config.yaml
dataset: "aerial photos of the United States (SatlasPretrain)"
image_size: 48
num_classes: 8
decoder_activation: "elu"
Rows from block 3 of the decoder of a small segmentation model, named by matrix and row number. Rows with one number belong to one channel. Each number is 128 + 32 x the weight over its row's rms, rounded and kept within 0 to 255. All counts start at 0. After the name is the row's rms in percent of the matrix's.
After each channel's rows are labels from the 100 images, of 14976, where the channel reaches its highest value: "strongest on" is what is common among them. Only what is clearly more common there than usual is listed. The data: aerial photos of the United States (SatlasPretrain).
# convs1: 3x3 conv (decoder.decb.0.0.convs.1.weight, 128x128x3x3, each kernel summed), inputs 64-127
# convs2: expand pointwise conv (decoder.decb.0.0.convs.2.weight, 256x128x1x1, transposed), outputs 86-171

convs1.64 055 [127  96 137  60 128 209 111 128 128 128 109  98 128 126 127 128 104  93 183 127 140 104 145 146 110 128  71 128 128 135 143 138 189 150  93 128 127 130 126 128 127 131 136 157 142 128 123 164 128 145 112 148 128 128 176 102 136 121  75 114   6 127 127 127]
convs2.64 008 [132 130 128 128 130 124 128 128 128 129 127 127 129 136 165 151 127 127 126 138 129 128  76 122 129 129  40 145 179 128 128 197 124 140 128 129 136 128 128 129 136 130 127 125 128 128 126 186 128 128 132 169 122 128 129 147 132 124 126  97 127 166 118 128 128 126 128 145 129 125  76 128 128 128 131 255 128 129 132 128 126 126 126 126 116 128]
strongest on: building

convs1.49 060 [128 129 128 118 128  52 113 131 128 127 141 195 128 126 127 127 112 205 108 127 108  86 141 125 128 126  85 127 128 141 102  46 151 137  89 127 140 118 128 128 128 144 146 105 147 128 150 122 127 125 121 172 128 127 107 134 127 132 231 144  21 128 126 127]
convs2.49 013 [125 128 115 136 127 127 128 127 126 131 129 129 128 142 128 123 128 129  70 128 125 127 131 130 128 128   0 127 128 129 126 132 136 135 129 130 156 130 113 128 127 128 120 126 129 128 135 139 128 129 129 133 140 128 128 127 128  84 127 134 129 131 127 128 129 131 128 134 128 132 126 128 119 131 127 133 167 132 131 128 128 129 128 119 129 135]
strongest on: building

convs1.81 083 [132 149 130 152 126 160 122 129 127 127 173 143 126 128 128 127  84 182  95 126 116 155 101 110 148 126 146 127 127 112  37 182 174 157 157 127 182 123 128 126 126 130 123  92 120 127 146 106 127 109 164 176 126 127 136 141 224 133   8 157 185 121 126 127]
convs2.81 109 [137 141 198 105 101 175 124 169 121 135 116 162 107 125 147  93 145 129 207 131 121 129  91  87 173 123 131 133 160 160 129 122  91 135 129 129 121 156 158 132 108 115  97 121 169 126 113 130 132 127 142  90 127 130 142 138 108 247 118 227 146 193 137 127 130 123 121 129 111 144 189 129 119 155 126  92 128 132 144 128 138 100  94 130 103 101]
strongest on: crop field

convs1.101 047 [125 101 121  43 129 165  58 128 129 130 124 116 128 128 128 128  78 130  52 128 128 132 111  88 123 143  75 129 126 135  90 107 210 198  62 130 104 127 130 129 128 119 125  95 165 129 135 192 130 128 158 219 129 128  89 117  90 137 124  73  25 143 128 128]
convs2.101 008 [129 128 127 130 132 128 128 128 128 133 128 127 126 128 128 115 128 128  92 127 128 128 129 132 127 130   0 124 129 128 126 128 124 128 132 137 191 128 129 129 130 128 127 106 128 128 133 109 118 129 131 187 121 131 128 124 131 125 126 128 127 127 136 128 128 113 129 135 131 127 129 128 127 129 128 131 128 128 123 128 128 135 128 127 180 127]
strongest on: building

convs1.66 063 [128 226 124  96 127 149 147 128 127 126 129 148 127 127 128 126 165 158 123 128 153 131 151 200 113 136  88 127 128 126 145 103 158  31 146 127  99 123 128 126 127 138 113 139 113 127 166  98 125 115 148 187 127 127 167 137 141 129  80 145 200 113 126 127]
convs2.66 032 [129 125 109 128 128 127 129 183 136  55 128 121 130 129 156 134 151 152 116 130 105 123 123 145 130 128 127 128 128 114 131 136 124 147 141 128 106 107 124 129 123 126  95 124 125 125  87 130 127 137 128 128 161 130 132 129 128 130 124 193 154 113  17 128  91 130  85 128 128 145 125 128 128 195 126 142 159 128  82 121 147 132 157 125   0 128]
strongest on: building

convs1.18 065 [124 168 130 108 129 215 116 126 128 128 132  97 130 126 129 128  74 107  89 127 130 166 156  95 115 127  69 128 124 122 128 105  97 160 128 130 117 130 127 129 128 123 131 185 174 129  83 197 129 133 146 190 129 128 114 123  94 123  76 169  18 134 127 128]
convs2.18 012 [128 128 144 128 129 127 127 128 142 128 128 128 128 128 129 128 127 128 127 162 126 131 124 124 125 128   0 131 128 127 128 125 119 108 127 136 169 126 118 128 130 128 128 128 128 126 146  97 125 135 125 222 126 128 128 195 140 124 127 115 130 125 128 124 127 122 127 132 125 130 129 128 140 123 129 131 127 123 129 129 123 154 133 129 144 128]
strongest on: building

convs1.78 033 [129 122 128  51 128 170  95 130 128 129 139 120 128 129 128 129 130  73 177 129 130 140  91 107 104 166  96 128 130 142 157  71 119 122 190 128  70 142 128 128 128 126 134 103 124 128 145 136 129 129 115 106 128 129 121 123 175 124 101 121  17 133 128 129]
convs2.78 006 [128 146 129 129 126 127 129 130 128 127 129 131 128 126 130 115 133 128 128 123 127 128 135 133 127 135 129 126 178 127 128 129 129 144 130 127 124 134 124 127 133 128 129 119 139 128 130  91 128 131 130 186 120 129 127 126 128 127 127 158 128 124 127 130 127 134 126 138 127 129 127 128 123 131 128 133 128 129 126 127 128 128 128 128  54 128]
strongest on: building

convs1.104 056 [127 194 129 148 127 110  64 127 127 127 134 124 127 127 127 127 125 187  98 128 126  72 130 107 127 103 104 127 129 135 135   4  90 127 106 126 168 117 125 127 126 129 125 109 164 127 125 153 127 124 121 210 127 127 161 140 148 131 211 138  33 121 128 128]
convs2.104 011 [127 124 128 129 128 129 128 128 127 127 128 127 120 126 129 127 128 128 127 125 127 138 112 116 125 128  11 134 125 128 125 128 127 125 129 129 255 134 126 129 137 128 128 129 129 127 133 234 129 132 128 128 131 129 128 131 140 127 142 132 129 126 128 126 126 117 125 130 127 128 135 128 128 125 128 127 130 123 128 129 124 121 125 130 127 122]
strongest on: building

convs1.23 079 [128 216 109 144 128 155 141 123 128 129 156  61 128 128 128 128 233 216 157 127 131 107 155 134 202 155  77 129 126 126 190 200 105 113 179 129 163 123 128 127 127 125 133  96 159 128 145 141 129 100  87 151 128 128 150 115  27 137 124 112 199 130 127 127]
convs2.23 076 [126  97 122 128 127 113 143 114 128 156 135 113 134 129 123 170 121 128 102 127 129 124 186 214  77 125 129 128 128 143 131 131 123 111 137 155 111 125 127 136 134 132 134 136  78 122 119 153 128 127 168 130 130 132  73 128 120  16 129  99 108   7 105 135 126 127 153 109 154 143  60 128 135 129 122 125 140 163 146 160  90 187 162 131 155 157]
strongest on: building

convs1.13 029 [129 116 134 208 127 136 139 128 127 127 100 125 127 128 127 127 142 147 146 128 142 130 111 150  90 114 228 127 128 123 157   0  95 131 145 127 182 125 127 126 127 119 127  69 103 127 169  98 127 132 111 176 127 128 147 120 114 100 132 126 208 121 127 128]
convs2.13 008 [131 128 130 131 128 128 129 130 123 125 128 128 128 127 128 128 129 129 128 128 128 127 128 128 123 128 129 126 125 128 128 132 129 190 128 126 139 130 128 128 149 128 112 138 129 128 129 127 128 129 152 132 126 128 128 128 128 129 130 255 128 204 128 129 128 133 129 128 141 127 128 128 133 128 128 127 129 128 255 128 128 128 128 128 128 125]
strongest on: building

convs1.12 099 [131 174 125 206 126  99 177 115 127 126 125 115 126 127 127 127 104 123 147 127 122 142 185 129  64 119 156 126 127 113  84 123 124 122 150 128 154 109 129 125 126 127 122 105  98 126 123 105 126 123 132 255 126 127 148 132  42 130  23 156 251 120 128 127]
convs2.12 062 [121  26 128 126 128 126 144 125 205 149 133  81 128 129  91 216  44 136 191 122 128 128  56 127 128 143 125 130 104 118 130  67 136 104 128 130 129  68 156 128 129 128 108 136  65 104 196 131 129 103 121 124 104 116 128 129 129 234 144 140 129  95 129 127 135 127 135 118 180 118 127 137 133  37 121  83 135 117 240 122 129 142 121 165 189 151]
strongest on: building

convs1.1 194 [131 138 126 160 129  99  37 133 128 128 126 178 129 128 128 128 181 137  88 128 139 147 121  99   3 113 120 128 128 141 103 255  87 146 119 128 151 122 125 128 125 138 133 147  44 128 120 132 128 125 137  77 129 128 143 139  78 130  83 100 255 128 128 128]
convs2.1 098 [128 117 109 142 132 127 135 122  97 146 154 119 109 138 118 179 131 117  83 130 135 126 210 205  59 130 127 122 105 141 116 156  23 129 128 139  94 158 127 124 156 126 100 155 123 129 154  68 117 111 188 121 102 169  78 131 120  59 133 173 125  74 150 124 145 110 134 103 163 104 116 130 127 129 128  77 183 179 194 143 131 123 124 129 127 137]
strongest on: building

convs1.73 059 [131  90 128 107 128 138 109 129 129 129 129 145 128 130 129 129  48  97 135 130 141 117 128 133 119 137 128 128 131 158 144 106  64 182 122 128  89 132 127 128 128 143 133 162 144 128 100 126 128 127  98 164 128 128  93 127 165 127 122 135   0 132 128 129]
convs2.73 008 [128 163 128 125 128 126 127 128 128 128 126 128 128 117 128 128 128 128 122 159 127 129 130 135 126 128   0 138 129 127 130 131 127 125 128 133 255 125 125 128 135 130 137 135 125 128 139 140 127 134 128 255 130 128 128 127 158 125 125 122 129 126 126 125 125 126 127 102 126 126 125 128 129 129 128 131 128 126 127 128 127 128 131 126 126 131]
strongest on: building

convs1.115 030 [129 116 128 146 128 196 133 129 128 128 148 115 128 128 128 128 100 139 115 128 126 161 154   0  95 116 174 128 128 126 157   0 106 142 149 127 147 127 128 128 128 123 128 110 198 128  88 115 128 133 165 178 128 128 207 135 188 126  99 124 138 126 128 128]
convs2.115 005 [143 130 126 129 128 125 129 128 114 130 127 131 129 125 134 126 128 129 128 130 128 128 128 128 123 127 138 123 129 130 128 129  89 128 128 129 255 134 125 128 128 128 128 126 132 128 137 122 128 129 127 149 128 127 127 131 129 128 128 124 129 129 150 129 128 117 128 123 125 128 126 128 128 128 128 122 128 133 127 128 128 129 128 127 129 128]
strongest on: building

convs1.114 188 [126 118 130 169 128 155 106 125 128 128 153 116 129 127 128 128 111 145  95 127 125 134 137  69 255 119 119 128 129 124  90 103 210 132 126 128 101 133 130 128 129 124 120 147 105 128 108 131 128 129 153   4 128 128 136 122 183 129 194 109  90 144 128 128]
convs2.114 309 [111 123 107 126 128 170 127 175 110 103 137 128 115 114 140 202 152 102 144 102 146 128  94 129 134 110 145 129  73 143 116 194   0 205  81 157 145 107 214 127 125 106 126 143 147 111 112 129 139  95  98  84 120 116 141 139 129 172 112 211 115 252 160 144 177 129 136 116 128  78 146 144 123 145 122 127 144 128 127 128 157 113  96 105  98  68]
strongest on: building

convs1.21 099 [126  47 119 193 127 123 127 126 127 127 119 123 127 129 126 127 131 122 124 127 139 137 139 171 122 151 255 127 127 127 170 100  62  99 141 127 156 123 125 127 125 128 129 160 116 127 180 161 127 123  74  31 127 127 132 118 124 132 189 113 236 129 123 128]
convs2.21 050 [133 147 158 142 131  91 141 105  48 135 141 194 202 128 124  73 121 125 157 131 129 125 164 178 124 120 139 125 114 126 170  97 147 166 128 126 102 231 151 139 154 138 210 127 123 128 123 139 128 133 116 128 129 125 127 126 147 121 128  22 126 116 206 128 129 124 132 110 109  65  79 109 130 139 107 145 114 125  14 154 124 238 133 108 197 127]
strongest on: building

convs1.110 091 [130 136 129 187 128 143  90 115 127 127 125 125 128 127 129 127 152 176 166 127 114 124 164 180 227 126  67 128 128 107 134 136 158 152 165 128 171 127 130 128 128 125 121 147 172 128 112 148 127 129 146  54 128 127 133 123 229 127 167 104 108 136 128 127]
convs2.110 105 [132 202 137 144 128 132 131 108  21 108 127 141 138 115 106 100 130 127  87 130 129 129 255 154  43 122 128 126 128 128 137 168  84 123 128 128 130 209  76 128 135 136 123 120 123 134  82 132 127 140 135 131 130 141 115 110 128  17 105  82  89  66 167 134 117 121 186 120 131 126 116 118 168 153 129 133 149 144  52 137 128 184 138 117  96 136]
strongest on: building

convs1.72 045 [128 124 134  58 128 161  89 129 128 128 117 119 128 127 128 128  69 127 103 128 136 107 123  89 109 126  78 128 128 131 132 131 154 187 120 128  81 129 129 129 129 132 133 122 168 128  93 193 128 135 161 194 128 128 165 113  85 124 116 134  12 131 128 128]
convs2.72 007 [140 129 125 133 128 127 128 130 128 126 128 134 128 134 133 124 129 127 127 159 128 127 131 128 133 127  31 116 135 128 130 128 125 132 127 127 125 128 130 128 129 129 126 128 130 128 126 144 128 128 128 137 124 126 128 122 128 129 124 113 129 153 132 136 126 130 129 165 123 134 126 128 128 139 128 125 130 128 119 128 128 127 131 115 118 128]
strongest on: building

convs1.46 165 [129 117 137 133 128 151 239 135 128 128 164 132 129 128 128 128  97 221  89 129 107 149 155  88  90 121  72 128 129 139  61 252 154 173 124 128 140 129 128 129 128 132 137  61 117 128 125 114 128 132 116 110 128 128 154 108  20 126 150 133 136 135 129 128]
convs2.46 185 [124 115  96 109  89 129 123 166 173 125 128  66 119 131 158 187 155 133  56 129 167 166 127 153 137 122 127 121 131 122 127 222  74 123 118 139 127  46  59 106 117 118 135 123 152 121 135 127 125 142 129 130 126 140 128 124 120  64 128 174 104 114   4 126 111 144 135 126 137 124 149 128 128  85 166 122  64  88 175 121 115  20 117 152   0 126]
strongest on: building

convs1.93 126 [128 132 124  69 128 118 112 131 128 128 128 201 128 126 128 128 169 123 113 127 141 140 182 186  36  99  68 128 129 134  81 255 164 169 123 128 155 126 128 128 128 145 127 170  84 128 137 140 128 116 144 151 128 127 136 124 214 125  88  60 206 126 126 127]
convs2.93 095 [102 116  92 152 121 146 128 138  85  93 123 121 133 117 126 212 175 162  96 123 128 119 131 186  87 149 142 125 131 123 113 255  45 200 135 139  95 108 142 125 148 107  78 137 126 140 159  82 102 131 186 117 139 145 138 129 128 105 132 227 118 203 123 136 126 141 123 122 215 130 115 128 130 169 127 187 216 131 130 129 145 117 128 123  84  91]
strongest on: building

convs1.25 105 [124  83 132 132 129  32  27 126 129 130 139 187 129 131 128 129 141  97 108 128 117 130 199 132  93 129 117 129 128 131 120 189 122 149  85 129  53 131 130 129 129 116 134 114 106 129 123 109 130 136 132 155 129 129 122 105 255 120 127 116 120 131 125 129]
convs2.25 100 [127 176  73 154 130 141 103 139  47  60 130 100 117 125 126 146 168 128  61 125 137 145 133  78  86 149 130 129 128 145 120 222  95 160 124 128 142 148  93 128 146 128  88 137 151 118 100 121 127 129  94 114 152 110 132 116 130  92 127 135 104 177 110 128 121 128 165 129 138 152 167 117 164 133 134 160 134 129  14 110 147 106 108 126   0  66]
strongest on: building