A small segmentation model, trained from scratch: decoder activation elu, 5.0 epochs.
Rows from block 2 of the encoder, named by matrix and row number. Rows with one number belong to one channel. Each number is 128 + 32 x the weight over its row's rms, rounded and kept within 0 to 255. All counts start at 0.
# convs1: grouped (8 groups) 3x3 conv, stride 2 (encoder.blocks.2.convs.1.weight, 128x16x3x3), inputs within the group 0-7, a 3x3 kernel for each
# convs2: expand pointwise conv (encoder.blocks.2.convs.2.weight, 256x128x1x1, transposed), outputs 0-63
convs1.52 [118 167 147 147 171 112 207 183 113 122 121 132 122 130 187 132 113 148 134 138 126 105 124 130 133  82  93 118 124  90 129 169  66 113 105 118 120 146 106  93 100 126 112 101 124 113 133  51 123 149  72 188 206 181 125 152 155 129 123 126 141 190 150 129 110 123 126 116 126 135 185 164]
convs1.53 [144 139 127 126 143 113 161 134 163 119 127 147  93 126 128 114 128 177 136 132 143 122 129 135 112 105 124 130 157 117 111  91 131 157 148 126 110 121  87  88 110 123 170 157 183 128 122 119 181 223  99 177 128  87 170 106 180 187 121 121  80 151 129 149 128 126 127 126 116 105 130 126]
convs1.54 [107 175 129 119 126  67 127 116 121 125 121 133 130 154 128 125 170 119 136 152 113 177 100  65 141 124 130  99 114 138 135 130  97 135 106 187  98 120  94  92 131 112 108 128 206  78 127 122 113 125 160 122 127 105  92 130 129 105 143 130 139 136 112 114 128 126 135 132 160 132 128 119]
convs1.55 [109 142 126 153 161 154 127  94 140 125  81 126 103 147 137 141 150 144 112  96 116  91 130 138 183 193 150 119 100 161 138 101 128 144 166 203  77 186 111 197 108 117 128 106 144 156 163 138  90 167 215 131  93 113 164 155 126 161 142 148  88  70 102 180 184 151 131 139 125 127 123 100]
convs1.56 [147 130 123 141 143 107 128 155 127 126 134 129 125 135 130 125 167 106 156 118 134 191 108 119 138 163  84 152 111 134 143 102 138 127 155 133 129 101 182 118 115 145 127 134 125  52 183 139   0 159 212  57 136 147 112 184 113 123 253 124 124 148 176 121 133 114 126 127 185 133 127 126]
convs1.57 [153 143  96 153 151 119 194 138  55 125 120 138 122 120 131  90 112 198 126 121 143 172 116 131 127 112 120 123 125 137 130 104 113 130 108 131  85 130 105 106 119 170  96  59 202 177 151 139 115 156 124 106 151 104 146 147 118 119 213  91 155 122  86 124 166 127 111 120 131 151 142 137]
convs1.58 [ 88 157 111 116 109 146  93 110 159 129 113 150 134 156 139 128 151 133 135  99 116  91 139 168 106 145 141 126 165 127 106 176 157 137  99  72 131 146 127 141 158 104 208 124 118 130  44 136 135  51 114 137 105 164 146 137 112 127  80 119 134  75 168 127 122 129 136 110 123  91 139 136]
convs1.59 [140  93 105  78 123 130 139 158 128 124 175 139 139 171 121 128 128 100  66 108 133 127 132 128 125 126 113 125 115 112 168 183 119 143 113 112  94 211 118 152 237  84 127 107 137 215 153 132  71  91 154 119 124 117 151  77 115 104 122 163 132 170 100 139 100 128 130 126 141 105 115 127]
convs1.60 [141 129 121 125 118 125 133 133 149 135 108 126 120 168 168 119 132 121 135 100 128 120 128 146 134 148 117 100  79 141 103 132 197 173 200  55 121  35 168 115 147 199 146 169  26  93 149 139 145 109 115 144  95 211  90 150 101 133 107 119 130 119 190 124 126 106 129 128 119 132 123 135]
convs1.61 [136 131 124 118  93 126 180 113 125  91 131 135 121 106 133 152 120 171 124 125 134 111 110 129 103 135 171 137 100 204 104 105 186 120 120 143 109  91 192 104 106 214 108 162 147 136 108  97 165 239  43 172 145 129 109 130 129 141 129 109 122 131 133 124 140 129 135 132 120 116 163 116]
convs1.62 [108  75 141 131 120 133  77 102 160 113 138 129 128 138 114 145 127 155 121 114 145  56 117 137 123 125 161 126 126 130 121 139 130 121 118 131 122 134 135 118 134 138 135 175 109 136  97 112 173  41 102 135  36  49 126 127 138 203 112 187 170  71 128 128 150 129 153 156 141 134 129 121]
convs1.63 [145 158 135  52 142 130 109 101 129 139 144 127 160 107 114 129 148 148 118  52 122 173 151 121 130 145 134 194 111 198 141 142 118 131 132 108 226 198 180 181 142 126 133 110 102 114 117  88 164 125 162  93 136 140 120 149 132 130 125 146  98 128 136 114 133 115 136 116 124 154 119  94]
convs1.64 [129  86 172 119 137 111 145 188 143  95 123 127  86 146  57 126 168 150  76 127 129 121 117 145 174 221 133 100 122 103 136 132  89  93 116 129 150 124 118 107 158 114 131 120 110  62 132 120 110 127  76 196 151 125 126 186 177 157 159 137 102  97 125  90 110 127  85 105 125 179 255  91]
convs1.65 [110 113 117 152 166 152  55   8  41 165 156 102 101 137 128 132 151 119 109 124 125 107 116 119 116 149 162 142 127 150 129 106 126 140 151 146 113 120 135 162 250 143 146  95  53 110 137  99 109 100 110 141 182 145 130 137 129 139 128 130 123 149 150 159 133 147 179 173  98  99 105 106]
convs1.66 [ 90  62  96 135 115 112 144 134 166 150 102 106 159 241 128  89 112 116 110  88 132 171  95  92  76 171 109 132 133 137 131 142 147 121 130 132 132 158 170 124 102 135 166 173 127 236 144  92 194 255 166  82  95  99 155 128 128 125 131 130 124 131 128  87  39 136 156 157 115 128 179  79]
convs1.67 [ 82 142 108 140 157 155  91 114 130  97 129 129 142 132 169 127 123  99 102 142 179  60 115 238  99 141 124 127  94 100 126 131 130 122 129 134 123 134  94  99 121 112 157 143 126  77  77 200 143 133 146 126 134 128 155 161 107 167 140  91 141 127 124  74  29 125  73 161 255 129 125 116]
convs1.68 [122 120 110 127 133 136 123  85 101 151 126 144 126  43 134 172 131 137 111 116 138  79 121 134 178 168 138 153 145  96 139 163 200 129  88 111  92  72 104 122 123 143  99 168 111 170 128  91 104  84 117 199 116 171 136 129 128 126 140 139 131 127 143 113 111  36  92  90  19 124 125 111]
convs1.69 [139 161 104 120 142  96 121 203  99 144 127 127 118 115 119 116 188  94 169 134 130  68 135  85 215 168  49 115 122 133 139 140 131 140 121 157 112 100  75 130 103 132 140 118 159 149 166 128 136 148 127 102 245   0 128 112 155 109 128 133 117 106 111 120 172  98 158 141  49 160 137  30]
convs1.70 [128 135  47 143 169 255 133  57  11 135 126 186 142 116 128 128 151 153 128 118 207 130 139 188 116  66  97 135 129 122 119 104 126 126 129 133 127 121 124 124 122 235 118  61 130 121 114 123 141 144 167 152 119 145 134 120 132 130 129 134 136 128 128 146 131 106 115 151 184  97  46  37]
convs1.71 [139 157 146 119 150 157 152  93 120 104 127 151 166  49 133 187 135 126 125  93 157  35  64 159 111  52 176 130 134 116 133 145 123 135 130 126  99 153 110 115 111 242 129 119 176 104 136 118 145 106 142 175 147 119 143 123 134 140 141 127 135 117 115  88  76 198  60  73 185 106  38 150]
convs1.72 [112 131 143 123  44  72  83  98 127 122 140 131 119 145 114 141 103 126 196 105 126 136 124 109  65 121  70  86 138 117 151 149 128 124 183 129 212 174 185 122 126 133 118 125 108 103 167 127 101 113 118 153 122 107 126 150 117 140 173 128 128 173 145 178 121 104  73  57   0 123 107  24]
convs1.73 [143 184 175 149 135 164 119  23  48 115 247 135  94 195 131 144 125 120 129 121  95  98 133 138  79  69 147 126 128 114 129 151 134 132 126 126 134 155 169 207 122 116 143 103 110 155 192 190 150 168 154 114  90  94 136 128 130 107 122 121 130 122 107 111 175 142 100 132 141 126  44 119]
convs1.74 [159 129  92  63  31  23 144 188 255 111 118  92 139 115 120 116 109 191 116 102 128 118 131 124 123 171 168 135 128 145 155 162 128 130  99 117 133 129 140 123  94 106 106 130 213 147 127 113 117  48 168  89 168 180 128 143 131 137 132 150 137 120 128 141 111 121 111  41  52  97 145 232]
convs1.75 [151 146 121 117 114 154 207 195 220 117 137 226 138  97 201 127  84 107 178 204 129 195 139 138  75 145 121 135 114 139 130 103 128 124 131 129  97 119 119 126 130 128 182 200 164 119 175 162 129  93 223 133 143 136 106 123 119 118 126  58 117 127  83 231 196 190 147 121 129 122 111 224]
convs2.52 [112 125 131 159  68 156 158 111  88 150 166 177 129 131 128 100 149 124 134 156  35 127 117 220  95  90  94  63  62 127 119 118 123 157 119 112 152 154 141 131 105 115 195 158  62 136 142 121 133  86 131 121 148 155 114  88  99 111 143 128  97 191 140  93]
convs2.53 [ 38 117 105 137 115 222 118 206 129 128 126 151 133 114 127 177 118 127 117 191  58 148 173 134 109 121  91  95 170 130  68 126  89 164 128  72 152 178 141 125 115  78 120 102 114 125 126  77 122 155 134 137 127 142 118 137 141 148 132 122 174 126 166  92]
convs2.54 [140 143 127 129 130 101 105 127 123 124 148 110  66 137  92 164  75 104 131 183  17 133 139 152 160  98 164  91  97 102 128 111 103 101 112 140 106 153  57 128 122 135 182 114 125 125 161 111 135  90 136 114 131 146  79 108 134 133 121 156 130 109 143 115]
convs2.55 [130 147 127 132 136 105 107 220 127 131 117 145 134 120 155 202 183 138 135 151 150 105 135 157 140  91 132 143 129  48 113 119 131 162 127 137 155 107 119 156 140 133  97  87 139 157 165  61 122 153  94 100 103 112 118 136 132 152 119 134 142 135 161 129]
convs2.56 [145  95 104 129 107 134  93 161 120 163 145 143 153  94 135 127 135 109 132  46 107 111 125 146 127 149 163 197 135 115  97  87 153 127 173 233 133  89 128 124 167  39  93 118  92 149 137 141 116 115 127 125 151 118  82 185  77 125 148 111 203 136 110  40]
convs2.57 [119 152 140 145 141 115 191  92 131 122 123 110 107  86 143 122 127 135 118 116 137 126 162  95  99 107 164 125 125  93  84 126 142 102 117  35  93 106 110 131 110 113 212  93 115  78 115 135 109 112 124 150 103 115  39 112  71 172 182 133 167 138 135 104]
convs2.58 [187 126 110 138 126 131  69 120 136 131 146 172 127  93 116 116 148 167 136 128 120  97 185 190 100 146 139 122 124 135 152  97 111 138 123 156 130 174  93 128 130 109 145 111 144 151 137 113 124 136 114 120  38 191  88 114 162 125  96 126 207 128 162 118]
convs2.59 [118 159  88 194 143 126 132 128 124 123 167  81  65 178 151 138 100 126 128 141 236  96 192  98 152 106 202 109 100  28 114 139  41 128  62 112  67 114 114 121 142 148 162  60 158 104 116 128 151 122 136  82 184 180  70 111  94 180 107 135 154  91 108 110]
convs2.60 [124 155 122 121 137 193 133 114 110 140 129 134 138 115 109 136 124 112 131  97 136 130 140 131 131  97 176 119 141 120 127 181 147 130 147 164 164 199 115 135 137 125 132 145  84 114 102 103 130 147 135 117  81 103  64 131 130 110 166 123 132 142 131 138]
convs2.61 [153 104 158 137 134 131 117 123 127 136  44 129 187 153 105 146 129 178 127  98 101 136 127 115 152 123 182 121 163 126 128 124 123  94 125  83 127 159 119 128 131 137 147 132 146 115 121 130 131  92 114 124 161 156 134  94 116 108 107 128 102 135 130 115]
convs2.62 [168 153  81 109  92 114 123 135 124 132 132 125 148 137 168 214 122 133 136 128 136  89 157  96 151 115  25 178 182 157 126 149 122 132 127 136 121 102  62 122 136  76 114  73 130 120 167 183 125 132 106 128 126  96 142 128 133 212 137 132 123 124 112 141]
convs2.63 [176 165 115 122 141 115 126 107 199  91 161  93 201 110 113 118 125 128 126 156 194 120 151 101 121  93 144 123 167 158 122 126 158 117 123 102 132 136  96 117 169 126 185 138 222  96 187 126 143 131 122 124 123 147 111 122 132  83 128 160 101 119 110 123]
convs2.64 [126  86 255 125 116 128  91 127 119 128  95 128 114 123 145 124 149  90 149 132 133 125  89  92  79 107 125 140 123  95 199 137  86  27 129  87 103 130  84 128  93 150 110 125 127  79 134 150 121 157 118 144 103 137 160 216 135 114 181 111 121  86 121 146]
convs2.65 [ 48 127 133 192 117 137 103 120 137 115 119 121  90 126 142 153 209 126 121 122 136 133 120 245 109 184 126  98 103 118 141 127 100  47 190 105 151 126 141 129 114  95 151 239 156 119 166 129 144 133 126 131 124 158 142 173 126 132 131 119 102 255 133 153]
convs2.66 [100  59 148 121 113 127 106 109 135 127 159 113 138 137 103  71 121 111 128 117 117  98 133 255 122  91 115 125 127  32 148 120 118 155 191  81 137 114 200 117 150 121  95 166  99 112 133 113 142 135 188 167 104 131 211 231 122 172 105 129 116 127 155 156]
convs2.67 [159 139 129  47 111 129  99 121 174 128 196 113 134 177 130 113 134 117 132  99 149 151 106 193  92 132 235 125 125  76  90 116 179 163 111  93 122 124  37 100 126 150 166 109 107 106  32 127 139  88 118 162 153  90 122 102 135 129 131 135 180 161 130 134]
convs2.68 [ 58 149 161 121 129 119 143 163  95 122 135 127  98 104 103  46 119 135 126 170  98 100  96 142 168  67  58 123  97  65 134 147 117 121 113 147  95 100 113 119 119 127 142 137 130 112 124 119 171 127 129 127 162 123 125 137 148 136 126 152 132  42 131  99]
convs2.69 [ 86  98 191  93 124 177 149 100 137 129 108 137 175 112  68 125 191  95 126 137 103 130  64 169 125 129 137 146 176 145 148 147  88 134 169 141 129 117 132 140 135 112 120 156 135 106 176  79 137 169  77 117 124 144 117 191  88 150 144 128 141  96 137 102]
convs2.70 [126 111 126 125 128 116 132 125 190 170 229  96 125 131 145 255 142  85 130 198 143 132 121 116  85 147 167 139 191 126 133 119 160 139 126  90 145 156  94 121 150 139  91 108 120 106 119 131 116 133 135 144  97 133 166 122 121 121 114 115 162 208 128 136]
convs2.71 [129 141 112 126 132 206  74 137 125 144 121 115 108 151 117 155 141 168 125 114 166 118 126 128 114 184 209 111 112 156  87 118  97 112 143  86 185 181 183 132 137 135 100 128  97 152 106 104 123 102 130 163 113 140 169 207  97 114 129 148  96 234 131  91]
convs2.72 [  0 130 125 129 130  90 114  72 127 135 113 129 128  77 128  66 106 124 128 116 105 121 112  61 130 145  87 133 141 126  84 174 178 128  99 108 140 155 144 121 108 141 145 126 147 142 133 145 119 134 122 126 115 113 142 102 124 148 141 135 141 107  86 150]
convs2.73 [115  71 126 148 126 138  72  97 132 120  16  91 124 134 103 105 190 110 132 105 129 106 187 197  94 188 111 105 197 138 113 137 179 163 112  89 135 103 248 119 107  82 164 189 148 133  83  77 113 135 132 130 244 106 141 119 130  92  89 111 137 201 140 131]
convs2.74 [113 138  84 123 124 143 104 124 136 126 132 123  93 119 130 255 161 113 131 126 134 115 110 116 125 104 145 150 118  55 121 137  91 108 139 152 132 162 123 121 175  87 255  86 123  95 102 139 131 237  82 112  80 111 177 124 135 151 131 115 138 129 131 201]
convs2.75 [ 86 125 132 102 133 134 150 110 127 134 108 116 108  74 124 179 138 142 119 113  81 114 142  87 126 104 184  99 120 208 150 143 136 124 146 155 115 114 134 133 125 244  92 138  59  96  94 126 132 127 124 174 120 116  97  48 108 128 101 120 127  48 115 124]